From a checkpoint of a small CTC audio transcriber.
Training: adamw at rate 0.0023, 10100 steps.
Rows from block 7 of a small CTC audio transcriber, named by matrix and row number. Rows with one number belong to one neuron. Each number is 128 + 32 x the weight over its row's rms, rounded and kept within 0 to 255. All counts start at 0.
Before each neuron's rows are labels from the 100 clips, of 14848, where the neuron reaches its highest value: "loudest" is the band of the loudest frequency at the time of the peak. Only what is clearly more common there than usual is listed. The data: short read English sentences (LibriTTS-R).
# fc1: MLP up (model.blocks.7.mlp.fc1.weight, 576x192), inputs 117-155
# fc2: MLP down (model.blocks.7.mlp.fc2.weight, 192x576, transposed), outputs 117-155

loudest: 2000 to 4000 Hz
fc1.158 [142 143 109 118  60 146 114 175 150  96 113 167 226  88  81 142 119  90 119 132 112  71 142  99 132 179 121 135 142 100 121 152 129 183  52 136  92 155 159]
fc2.158 [ 93  60 125 100  81 122 119 161 116 103  87 133 164 124 107 102 152 146 101 128 184  79  96 158 104 153 137 130  85 179 109 138 144 113 138 183 116 210 200]

loudest: 4000 to 8000 Hz
fc1.351 [180 168  60 163 132 107 119  84 137 122 130 117 150  88 189 122  93 150 154 133  39 164 108  89 127 150  93 113 166 104 152 141 145 105 125 122  83 139 170]
fc2.351 [ 79 112 174 125 105  74  70 110 136  62  81 187 162 115 146 109 219 120 132 177 118 148 150 156 143 138  56  63 135 169 162 143 158 118 152 110 143  84 159]

loudest: 500 to 1000 Hz
fc1.424 [105 138  98 119 101 137 115 122  60 164 160 135 108  86 162 118  76 115 142 153  84 160  69 128 156 127 122 112 106  98 101 207 113 107 157 114 190 133 163]
fc2.424 [141 110 121 139 107 187 173  92 115  96 145 124  86  96 153 118 108 125 177 157  76 143 134 180 145 135 176  71 108 148 173  99 138  93 132 163  68 132 117]

loudest: 500 to 1000 Hz
fc1.61 [104 137 118 119 147 129  61 104 164  81 112 162 158  65 118 123 175 115  86 144  88 139 181  75 172 131 118 144 125 158 134 162  93 119 131 112 135 106 152]
fc2.61 [165 113 113 138 128 152 132  86  84  92 139 114 131 102 134 107  71 124 169  96 132  87 135  99 127 157 135 171 122 128 108 133 154 103 103 143 115  57 158]

loudest: 500 to 1000 Hz
fc1.20 [205 153 137 147 116 119  61 104 194 148 125  82 183 109 165 116 166  89 158 174  98 117 168 124 156 136  99 112 116 152 114  98 166 107  47 126 174  84 119]
fc2.20 [109  98 109 129 169 202 103 125 131 116 168 133 128 111 120 129 196 164 128  93 136 136  89 165 146 128  91 114 154 142 109 140 153 179 107 219 121  74 104]

loudest: 2000 to 4000 Hz
fc1.358 [127 130  73 168  55 123 140 147 156 105 133 157 146 104 154 170  65 122 118 163 117 179 107 118 154 167 108 180 133 137  72 118 146 142 144 159  91 170 158]
fc2.358 [130 101  86 140 106 106 182 102 116 160 126 148  97 149 119 122 192 102 116 172 159 161 127  96 125 162 190 169  99 115 158 131 157  85 135 108 161 131 165]

loudest: 4000 to 8000 Hz
fc1.87 [166 155  87 156  76 150 142 130  97 101 133 147 125  74  76 133 105  73 135 156  49 161 141 208  65  95 103 183 115  57 133 176 136 116 106  97 150 133 175]
fc2.87 [158 143 145 154 146  97 156 101 172 112 126  30 140 122 136  92 133 101  80 150 121 128 148 173 111  58 132 128 173 169 166 141 145 107  97 169 105 162 149]

loudest: 500 to 1000 Hz
fc1.315 [130 113 122  89 173 145  93 114 125 113 172 130  95 159 173 141 137 107 108 126  65 166  95  88 114  83 110 148 112 102 112 208 144 183 159  97  91 135 174]
fc2.315 [129 111 151 113 154 139 160 132 104 159 100  77  84 160 158  89 168 104 131 131 120 111 168  88 126 131 176 100 108 150 171 144 140 188 151 186  97 133 116]

loudest: 250 to 500 Hz
fc1.312 [115 154 118 162 140  94 103  85 130 177 130 120  81 111 157 170 122  99  94 164 113 110 115 109 163 145 116 182 150  75 157 152 162  94 137 116 122  85 112]
fc2.312 [127 144 157 118  73  81 138 102 135 167 168 117 155 133  63  60 155 131 128 145 185 140 169 125 139  92 127 109 179 150  96 110  90 144 145 145 173 107 111]

loudest: 500 to 1000 Hz; 250 to 500 Hz
fc1.227 [162 174 143 176 132 109  78 133 140 154 167 105 162 104 142 123 161  94 165 178  97  75  79 122 133 124  94 139 168 121 116  76 139 162  81 112 147 108 149]
fc2.227 [130 120 168 143 104 101 122 187 138 143 157 194 163 111 156 157 108 118  95  92 117 122  85 152 119 127  90 130 124 181  83 103 109 151 138 151 148 125 166]

loudest: 2000 to 4000 Hz
fc1.167 [162 145 175 143 125 111 145 107  88 157  85 170 110  55 116 144 170  99 156 170 106 138 126 114 112 115 110 178 124 140 147  90 155 180  94  97 145 123  94]
fc2.167 [140 160 191  93 138  55 130  85 149  43  98 108 142 169 142  87 133 101  90 179 174 108  74  98 136 135 154 167 150 166 163  86 150  94  41  99 129 147 121]

loudest: 250 to 500 Hz
fc1.102 [ 98 128 113 119  71 115 122 172 108 128 141  91  96 138 173 180 104 120 147 144  71 139 184 110 180 120 119 148 108 159 129 112 182  84 156 115  37 108 166]
fc2.102 [144 160 135 130 170  61 150  66  61 177 130 122 139 129 122 153  53 147 104  49 127 121 164  50 112 147 125 156 112 137 104 121 146 104 128 132 159 192  89]

loudest: 2000 to 4000 Hz; 1000 to 2000 Hz
fc1.138 [134 138  87 140 106 144 169 140 190 149 101 108 141  94 135 176 110 127  87 151 175 155 108 119 138 146 131 146 141 135 104 171 111 115 120  74 177 133 148]
fc2.138 [127  54 124 129  90 160 106 120  80 144 138 165 133 119 135 140  98 115 150 107 167 106 143 134 144 168 133  94 160 169 123 140 171 134 200 125  95 165 151]

loudest: 250 to 500 Hz; 500 to 1000 Hz
fc1.359 [120 166  95  65 149 199 133  99 197 155 146  89 125 122 125  90 141 153 100 115 136 151 167 150 142  62  88 135  84 123 159 108 122 110  47 143 194  93 141]
fc2.359 [108  67 162  76 161 121  95 167  85 156 100 101 122 111  97 122 141 129 109 152 148 102 115 215 111 172 122 144 148 135 191  95 177 134 123 128  88 110 162]

loudest: 500 to 1000 Hz
fc1.320 [128 162 188 167  66 141 115 111 173 108 130 147 102  78 146 140  61 165 102 131 182 130  65  79 139 134 118 125 154 176 128  47  96 205  65  92  96 155 204]
fc2.320 [105 139 116  68 162 143 123  97 143  87 159 141  89 163 126 116 178 102 154 107 103 158 141 159 118  96 167  97 100 166 127 131 126 122  93 159 141 117 113]

loudest: 250 to 500 Hz
fc1.572 [110 152 159 177  50 105 100 114 137  91 140  68 145  98 157 142 129 117 123 110 112 130 105 134 174 159  80 161 115 145 151 145 122 162 145 167 184  88 132]
fc2.572 [110  66 187 126 154 109 115 119  99  86  89  96  82 142 116 151 154 130 105 108 171 110 105 163 111 149 145 157  98 130 174 124 109  62 124 150 136 137 102]

loudest: 2000 to 4000 Hz
fc1.175 [129 156  98  94 126 110 133 160 115 120 158 102 137 138 140 110 120 116 149 111 150 114  57 108  84 107 106 139 119 114 115 106 110 133  93 100 177  68 135]
fc2.175 [142 149 106 110 127 141  83 168  69 136 110 146 184  90 108  52 128 138 169  69  85 118 134 133 154  62 138 185 129 128  64 131 108  95 179 140 109  92 133]

loudest: 500 to 1000 Hz
fc1.92 [169 125 173 143  95  84  74 152 103 120  69 133 110  77 129 141 105 168 106 151  14  91 132 102  82 163 131 119 124  94 156 186 153 126  80  89 136 153  60]
fc2.92 [154 134 112 146 100 154 113 144 165  75 146 179 163 128 157 105 193 128 115 117 123  81 105 155 123 130 167 142 121 106 151 137 127  70 131 138  97  94 148]

loudest: 2000 to 4000 Hz
fc1.160 [173 187 104 152 120 114  98 127 128 134 141 108 106  76 177 157  97 132 109 145  95 117  72  99 105 139  99 180 144  92 142 143  84  79  66 158 110 175 136]
fc2.160 [106 184 142 211 108 188 152 170 125 137 115 133 113 110 181 128  81 106 111 154 145 104  79 164 113 145 178 125 157 149  82 115 110  53 148 150 121 156 114]

loudest: 2000 to 4000 Hz
fc1.50 [100 172 129 129  86 139 106 127 120  74 176 161 102 115 142 136 104  85 128 144 138 115 110 183 134 201 129 158 194 169 105 140 132 138  93  71 128  59 141]
fc2.50 [145 109 109 101  92 140 142 121 149 173  76 124 122 146 175 146 161 141 200  93 142 128 163 108 121 102 134 135 115 131 108  82 148 161 145 119 154 148 142]

loudest: 2000 to 4000 Hz; 500 to 1000 Hz
fc1.196 [131 135 172 158  95 128 103 129 130 144 144 169 142 101 137 111 177  73 136 142 151 107 136 122 119 151 119 182 132 168 104  84 122  82  28 126 161 207 113]
fc2.196 [ 57 101 139 109 116 136 141 180 159  68 104 116 106 146 114 108 104 134 100  85 180  89 137 123  92 182 162 126  98 147 119 137 107 129 115 204 102 141 116]

loudest: 2000 to 4000 Hz
fc1.62 [121 132 123 165 125 148 136 120 124 124  69 196 125 124  91 141 123 114  92 141  90 129  93 121 169 145 120 171 113  86 135 167  99 159 100 133 119 130 124]
fc2.62 [131 155 132 169 143  91 140  70 121  98  52  61  65 169 141  50 100 137 125 158 134 126  94 210 126 187 215 118 134 134 167 132 115 152  78 130  54 102 150]

loudest: 250 to 500 Hz
fc1.520 [167 154 150 167  71 101 111 138 149 145 170 141 127 151 135 126 183 123 130 134 140  92 168 126 171 135  96 122 144 112 134 146 126 164  41 117 151 109 180]
fc2.520 [162 106 153 172  81  93 214 131 139  99 112 101 140 127 144 129 129 151  85  85 189 163  82 110 100 112 121 129 136 179 164 198 104  98 123 138 110  87 138]

loudest: 4000 to 8000 Hz
fc1.502 [146 151 126 198  34  98 118 106  76 157 118 130 147 107 129 135 131  92 162 133 108  71 156 125 134 145 114 123 113 103 116 145 119 128  79 164 125 106 148]
fc2.502 [166 119 148 109 131 152 150 136 103  95 164 170 154 111  98 119 100 121 115 120 157 175 100 120 114 143  80  98  65 141  90 145 146 203 113  95  77 167  81]

loudest: 2000 to 4000 Hz
fc1.402 [131 142 100 112 135 112 146 151 154 132  77 133 168  93  97 156 100 116 157 124 105 171 139 190 160 136 103 109 170 100 176 139  92 106 119 140 153 133 113]
fc2.402 [144  66  81  82 116  98 131  91  36 127 133 188 122 129 142 101 153 122 151 118 175 109  45  94 113 111 131 121 153 170 111  76 121  99  89 162 133 129 179]

loudest: 2000 to 4000 Hz
fc1.574 [124  86  95 139 131 161  76 136 122 173 117  81 126 148 127 184 110  72 178 131  73 134  31 131  86  92  97 209 214 170  86 136 119 104 124 105 209 138 128]
fc2.574 [149 117 105 120  72 172 148 142 142 191 196 153 110 124 151 185 125 119 138 163  49 114 126 133 138 136  20 184 156 105 103 186 124  53 159 104  82 148 214]

loudest: 500 to 1000 Hz
fc1.8 [116 125 142 144  75 142  97  97  82  88 152 131  74 148 157 162 174 123 138 141 122  95 136 167 186  99 115 144 136 113 140 106 123 136 100 111 171 155 123]
fc2.8 [110 151 109 118 122  81 132 103 130 153 136 120 159 127 156 179 110 158 185 100 171 139 112 175 149 121 119 144 197 140 142 155 151 180 190  60  65 125 144]

loudest: 500 to 1000 Hz; 250 to 500 Hz
fc1.113 [141 130 142 120 162 120  46 154 169 130 137 108 134 130 100  97 180  81 101 161  69 137  80 110 113 101  94 114 129 110 119 112 152 117  85  59 216  98 133]
fc2.113 [ 99 127 153 131  68 146 130 122 179 126 124 128 178  97  88  98 133 119  99 147 183 100 144 172 101 172 120 119 162 156 171 131 114 141 131 158 143  81  80]

loudest: 500 to 1000 Hz
fc1.84 [141 161  96 139  95 110 107  99 186 177 117 107 112  72 170 133 120 124  97 122 127 160 192  68 122 124  96 118 156 103 124 166 121 183 113 173 122 121 160]
fc2.84 [145 136 104 132 128 109 196 174 159  73 157 100 198 154 140 135 119 142 163 120 104 190 148 128 141 145 115 138 151 119 116 184  92 117 116 189 148 167 132]

loudest: 250 to 500 Hz
fc1.54 [139 217  97 104 152 121 153 139 102 136 176 145  94  83 148 110 120 117 150  90  71 169  33 150 162 113 127 140 135  95  97 116  88 132 179  95  99  99  92]
fc2.54 [183  96 123  82 138 162 255 161 121 160  97 138  95  82 230 137 144 117 140 110 169  63 123 144 143 139 138 113  88 118  99 114  89 168 150 147 103 128 117]

loudest: 2000 to 4000 Hz
fc1.163 [131 171  84 133  87 145 103 144 140 134 181 183 165  94  94  98 117 105 120 140 126 122 130  94 162 161  98 177 187 139 109 132 142 161 128 164 116 133 130]
fc2.163 [120 144 146 134 148 179 132 114  98 125 170 117 146 131 124 122 124 110  97  60  95  62 168 174 108  78 114  95 162  88 186 117 189 130 160  85 165 121 123]

loudest: 250 to 500 Hz
fc1.141 [110 139 114 158 131 122 116 111 159 114 101 117 142 161 132 128 215 148  75 110 105 121 135  80  98  61 123  88 174  98 156 104 128 101  54  79  96 138  89]
fc2.141 [113 172 116 117  89  98 123 181 122 150  89 158 167 107  98 129 101 127 123 181  96 105 118 121 164 159 145 110  63 214  92 130 120 154 157  67 110 138 124]

loudest: 250 to 500 Hz
fc1.417 [194 128 120 152  69 146  71 126 156  71  67 159 170 112  53 150 145  84 140 145 147 131 121 108 156 117  98 136 152 146 146 145  63 132 152 113 153 192  87]
fc2.417 [132 120 156 173 111 177 135 162  68 152  75 147 148 122 158 149 163 111 156 138 148 148 216  97 143 123 134 106 144 116 100 138 130 167 177 160 126 142 120]

loudest: 2000 to 4000 Hz
fc1.216 [148 118 104 149 100 145 172 142 196 122 150 156  94  80 110 162 102 171 127 153  89 123 154 156  81 142 126 144 103 137 119 157 139 151 135 122 123 173 132]
fc2.216 [129 113 118  79 131  85 163 176  95 104 124  92 119 120 139 143 180 134 118  70 166 134 100 124  99 143 124  99 137  82 172 136  78  82 162 141 152 103 138]

loudest: 250 to 500 Hz
fc1.218 [196 127  46  82 117 119 129 142  88 121  59 147 133 171 142 122 131 138 136 112 133 111  96  91  98 115  87 117 114  69 163 123 104  84  62  81 150  65 179]
fc2.218 [109 123 132 175 135 126 109 158 122 116  90 103  88  99 139  89 141 124  43 111  85 122 128 181 148  88 135  93 138 131 168 180 102  93 104 140 110 124 132]

loudest: 500 to 1000 Hz
fc1.292 [101 123 144 126 163 166 140 143 174 153 142 109 131 153 104 144 125 114 122 169 115 126 170 116 147 113 134 112 155 125  72 103 166  92  87  32 170 123 135]
fc2.292 [151 189 110 164  82 110 119 109 155  60  61 123 142 161 123 176 123 140 115  95 113 102 131 182 149 177 100 160 125 152 217  98 154 141  93 132  83 146 164]

loudest: 500 to 1000 Hz
fc1.19 [133 166 152 104  98  76 137  71 102 102 163 152 105 122  80 101 168 105  93 163  84 142  96 146 170 133 124 148 146 132 103  79 133  81 153 121 154 124  94]
fc2.19 [107  75 115 100  98 222 117 178 161 136 107  88 172 160 168 149  91 153  87 170 145 138  80  40 162 150  95 133  67 126 127 177 169 120 167  78 114 144 201]

loudest: 2000 to 4000 Hz
fc1.74 [114 163  90 208  99 101 155 171 128  98 135 139 103  78 132 132 136 124 137 139  98  93 122 157 162 132 121 143 155  51 100 106 105  94 106 131  91 139 125]
fc2.74 [153 183 177  68 166 123  97  85  92  77 142 157 120 124 157 137 187 134 110  98 175 102 111  97 141 107 116 142  96 166 110 153 146 120 153 186 199 102 129]

loudest: 2000 to 4000 Hz
fc1.431 [173 136 117 136  56 173 136 150 164 101 104 119  85 146 151 124 134 119 142 165 154 102 118 152 126 160 111 164 107 112  96  95 183 154  87  59 104 138  82]
fc2.431 [140 193 116 129 126  92 143 165 103  85  84 142 104 124 139 138 185 133  98 131  97 133 124 156 162 183 166  97  71 147 157 105 103 120 116 160  82 156 144]

loudest: 2000 to 4000 Hz
fc1.384 [145 163  51  78 126  82 157 180 127 116 178 162 144  88 166 151 124 127 139 113 128 119 150 158 131 114 115 178 116 112 131 151 145  96 139 129 131 187 133]
fc2.384 [140  59 149 160  91 116 118 163 123  70 182 139  78 127 112 100 134 131 163 160 154  98 167 129 120 138 157 109 159 157 145 175 114  92 223 109 153 122 130]

loudest: 500 to 1000 Hz
fc1.479 [120  95 127 205 135 138  86 123 157 188 137 171 186 105 129 152  99 109 134  94 121 132 163 114 131 109 129 131 138 110 110  72 105 108  97 132  93 192 149]
fc2.479 [ 81 167  83 131 132 118 157 136  66  88 193 133 124 127  91 134 188 143 117 101  61 114 164 168 148 110 123 142  54  76 104 142 131 191 149 197 154 147 101]

loudest: 2000 to 4000 Hz
fc1.131 [155 148 131  83 116  87 128 144 111 199  94 121 124 160 138 151  92 120 211 177 123 194 116 108 108 122 118 128 150  56 138 157  55 124  80 130 132 130 128]
fc2.131 [ 98 183  65 112 185 168  94 140  80 112 123 121  86 144  62 165 168 149 134 177 101  71  88 166 155 157 147  79 123 110 167 159 111 169 149 122 120 138 182]

loudest: 2000 to 4000 Hz
fc1.466 [135 184  89 174 115 109  98 134 165 127 148  99 127 100 150 156 153 122  80 150 158 125 132 134 143 163  98 157  85 188 149 164 149 117 110 164 129 170 113]
fc2.466 [110 140 123 132 106 114 220  75 115 141 137 171 129 156 112 121  50 111 128 129  97 186 138 143 138 144 132 131 122  81 151 147 120  27 142 129 100 116 114]

loudest: 500 to 1000 Hz
fc1.59 [114 136 150 115 134 182  90 136 168 124 106 102 173 128 126 144 173 119 138 130  63 100  90 132 118 116 118 111  89 149 125 104 138 129 187 143 107  78 141]
fc2.59 [144 117 124 125 108 170 173  96 131 128 181  64  96 117 169 170 129 112 166  80 154  88 166  88 157 131 100 131 157 148  71 105  99 142 164 142 175  54  85]

loudest: 2000 to 4000 Hz
fc1.191 [102 149 121 152 126 104 102 174 158  92 151  70 191 125 105 137 121 108 161  98  99 119 128 120 179 180 104 155 152 133 108 131  99 139 143 144  63  96 142]
fc2.191 [101  99 109 155 173 117 145  55 132 115 165  97 138  75 214  83 109 154 112  68 167 147 109 108 156  96 131  94 131 150 196 153 140  98 101 108 181 129 166]

loudest: 2000 to 4000 Hz
fc1.414 [145 144 101 116 149 118  74 117 102  95 100  84  88 123 151 181 104 127 125 142 106 105  94  85 127 150 119 119 156  92 140 183 147 169  97 106  92 156 156]
fc2.414 [ 85 163 104  82 109 114 126 148  69 129  77 164 174 167  66 138 108 158 143 161  96 150 111 120 142 127 224  93  72 122 160 185 129 131 141  79 113  98 120]

loudest: 500 to 1000 Hz
fc1.412 [162 134 154 108 126 101 136 146 169 120  80 176  83  68 136 161 178 112 127 164  77 139 161 137 139 114 122 157 171 129  76 103 145 158 113  64 130 127  78]
fc2.412 [124 117 105  81  25 122 146 122 120 103  87  88  47 140 118 114 111 145  86 127 110 158 155 139 151 109 174  94  90 138 125 120 211 112  79 145  80 122 129]

loudest: 500 to 1000 Hz; 250 to 500 Hz
fc1.484 [105 163 133 168 189 122 120 217 178 128 154 161 180 125 139 102 147 101 129 130 143  82 113 116 133 156 136 169 121 156  92 110 176  88  86 111 160 129 111]
fc2.484 [173  73 127 150 224  97 136  65  83 120 139 104 100 138 193 161 109 131 143 100 154 173 126 123 151 160 152 146 141 133 120  94 150  89 134 157 101  73 102]

loudest: 250 to 500 Hz
fc1.144 [161 157 130  72 139 157  69 165 131 157 188 136 142 163 111  92 169 156 166 126  74 169 144 107  89  98  71 112 171  66  71 154 107  92 126 111 175 119  67]
fc2.144 [134 155 107 113 131 118 153 134 135 171 152  80 125  85 116  72 172 125 117  57 141 179 168 124 105 105 100 113  75 160 135 177  77 117 173 222 146 138  96]

loudest: 500 to 1000 Hz
fc1.432 [132  99 151  85 110 173  72 161 132 121  88 157 160 106 109 215 115 109 173 116 113 190 119 108 123 174 104 111 170 119  98 123 118  65 130  36  97 133 100]
fc2.432 [163 198  89 111  64 126 119 125 141 111 122 114 183 135 130 151 103 113 120  96 119  49 157 136 128 116 113 174 126 122 121 142 112 177 147 174 147 117 105]

loudest: 2000 to 4000 Hz
fc1.517 [139 122 127 114  77  83 158 177 121 158 131 139 133  90 153 136 153 135 149 165 135 112 114 123 175 146 109 235 146  96 135 166 115 150 109 146  78 150 139]
fc2.517 [161  55 193 176 126 174 140 125  76 141 139 123 128 164 173 133 127 105 136 114 110  74  79 135 141 122 194 116 112 132 119 117 110 128 144 104  98  91 122]

loudest: 500 to 1000 Hz
fc1.77 [145 172 147 119 146 174  71 182 127 126 131 143 114  80 124 173 143  94  91 122  41  79 110 144 146 147 118 132 121 124 154 150 195 120 139  73 207  90 146]
fc2.77 [121 147 109 149 155 161 132 147 107 116 109 159 188 113 150 164 139 139 133 171 103 127 130 191 102 160 155  96 125  80 148 105 100  94 140  98 142 124  91]

loudest: 250 to 500 Hz; 500 to 1000 Hz
fc1.271 [105 102 143 100 156 132 154 166 154 105  74 182  85 185 141 181 178 101  87 210 156 108 147 138  83  85 107 157 123 146  89 126  63 145 131  80 150 101 106]
fc2.271 [170 133 136 131 106  79 179  90 146 115 101  87 147 105 146 117  88 127 136 120 158  96 110 147 146  94 134 164 121 106 172 169 140  77 127 143 114 150 171]

loudest: 250 to 500 Hz; 500 to 1000 Hz
fc1.233 [148 159 138 164  53 131 103 134 154 143 145 158 124 109 148 103 123 122  56 117 127 118  82  98 179 188 114 158 179 124 143 125 124 176 103 164  70 101 108]
fc2.233 [ 88 134 108 115 181 202 119 105 149 165 129 177 114  78 146 134 103 106 108  85 115  69 107 149 104 124 124 118 143 136 184 143 115 173 151 127  92  96 116]

loudest: 500 to 1000 Hz
fc1.316 [174 165  94 124 155  74  99  62 162 113 190 103 101  89 177  94 116 138 107 101 135 179 202 111 149 171 104 124 144 109  78  81 150 117 159 176 115 151 143]
fc2.316 [139 151 122 118 131 190 164 234 125  90 154 135 100 136 118 157 141 128 164  90 125  84 152 156 136 133 113  62 123 128 178  99  98 197  83 121 107  88 123]

loudest: 500 to 1000 Hz
fc1.172 [ 89 144 136 177 125 107 106 169  41 110 147  55 158 134  63 126 127 125 125 155  84 183  96  77 115 112 110 129 167 107 139 140  97 103 101 122 172 122 100]
fc2.172 [122 131 140 101 111 186 111 156 123 110 177  99 132 150 183 131 143 137  96 155 131  96 130 145 119 107  74 179 138 120 199  77 148 155 118  95 110 117 140]

loudest: 500 to 1000 Hz
fc1.298 [151 119  94 116  62 100 122 143 128 110 156 144 160  96 101 122 114 108  97  80 141 142 153 121 111  83  95 111 124 165 158 131 108  92 106 149 142 185 200]
fc2.298 [163 199 143  93 169 144 107 110 133 121 126 104 103 150 121 103 134  98 159 164 119 128 133 168 144 147 175 163 100 126 131 138 109 173 116 106  84  92  91]

loudest: 4000 to 8000 Hz
fc1.146 [151 192  78 122 123  78  75 135  66 106 154 135 127 129 133 109  94 104 173 119 123 143 130 157  89 105 115 175 133  79  93 149 136 136 113 136 191 132 154]
fc2.146 [140 138  91  95 136  88 128 121 115 105  94 141 150 125 108  55 116 105 106 150 154  91 149 151 110 129 120 135  95 193 142 116 188 140  93  84  90 151 126]

loudest: 250 to 500 Hz
fc1.548 [178 133 165 136 151 136 119 147 145 199  39 129 126 147 149 122 126 158 230 101  96 127 170 149 118  89 122 142 123  85 101  74 153 121 121  58 127  87 115]
fc2.548 [104 101  65 144 147 125 147 100 157 142 144 163 158 156 127 132 174 106  46 148 183  82 136 117 167 134 125 158 147 121 165 127 124 195 153 155 154 181 121]

loudest: 250 to 500 Hz
fc1.460 [192  94 171 159  27 180 139 104 117 145 119 102 161 104 139 127 152  82 102 136 117 193 110 118 133 136  65 167 131 112 143 131 178 146  82 145 211 126 107]
fc2.460 [168 140 126 107  91 133 148 148 195 148  82 136 194 128 102 118 119 144  70 113 212 145 151 126 123  90 159 103  92 100 101  85 121 118  72 138  64 148  95]

loudest: 250 to 500 Hz
fc1.41 [194 129 141  73 117 119  85  98 135  88 160  89 121 121 136 165 195 113 156 158  99 183 117 115 101  81 115 147 122 102 162 108  64 145  89  93 121 147 114]
fc2.41 [ 81 117 156  92 156 131 143  90 146 153 148  95 141  80 184 162 171 130 128 129 112 154 161 163 129  69 146 118  56 122 219 107  88  73 146 167 116 103 101]

loudest: 250 to 500 Hz
fc1.239 [153 132 154  75 123 128 134 151 120  83 142 145 107 160 188 123 123 107  94 100  84 173 135 119 110  90  68 144  83 105 141 140 102  96  91 104 147  87 162]
fc2.239 [ 94 108 128 145 104 151  88 160 175 141 131 163 146 107  90 135 172 130 157  89 102  90 163 147 152  87 124 109 143  86 148 169 101 138 155 110 143 174  55]

loudest: 500 to 1000 Hz
fc1.394 [100 119  94 151 123 154 122  92 127 101 162 196 172  93  54 134 109  83 106 100  89 213 112 125 116 130  73 178 161  81  85 139 176 157  77 114 175 175 153]
fc2.394 [ 90  64 179  83  90 176 111 126 124 191 118 139 164 133 135 127  94 111 120  85 112 165 151 102 118 123 144 185  95 151 135 111 180 109 119 103  65 120  80]

loudest: 2000 to 4000 Hz
fc1.152 [109 121 180 184 130 134 123 178 146 122 163 160  63 147 156 134 181 155 177 148 112 148  99 199 161  95 103 155 166 131 127 102 139 157 137 118 130  87 133]
fc2.152 [137 139  78  87 142  87 193 127 126  86 162 147 130 180  74 121  74 101 124  90 185 154 135  77  93 108 149  94 120 135 106  68  97 103 111 118 125 100 147]

loudest: 250 to 500 Hz; 500 to 1000 Hz
fc1.127 [139 162 121 153 147 121 117  91 103 155 124 113  88 126 148 142 172 140 141 194 140 168 114  81  83 165 122 138 147 104 139  86  65 155 141  97 142  85 144]
fc2.127 [132 155 138 168 100 100 118 201  53 131 170 158 120 161 134 119  82 147 152  67  89 161 140  79 116 113 142 132  83 105 113 198 155 121 198 125 143 148 150]

loudest: 500 to 1000 Hz
fc1.383 [162 142  74 169 115 119  70 164 157 129 145 139 151  35  51 173  90 103 141 125 138 140 158 170 157  96 125 130 150  61 154 113 168 137 132 145 105 167 131]
fc2.383 [142 118 140 116 184 132  60 149 110  96 166 134 130  90 128 143 121 111  86  72 124 107 116 155 142 131 155 119 134  88 118 130 141 123 122 185 113 143 103]

loudest: 250 to 500 Hz
fc1.308 [138 111 153 105  78  65 174 135 131 109  77 178  91 121 128  90 141  91 138  94 156 137 115 109 152  94 106 119 113 155  99  36 150 183 114 121 130  87 153]
fc2.308 [121 159 163 176 144 116 151 132 165  96 134 127 155 142  71 119 183 117 143 137 108 139 153  93 148 136 117 125 204 137 128 139 159  63 121 114  95 141  83]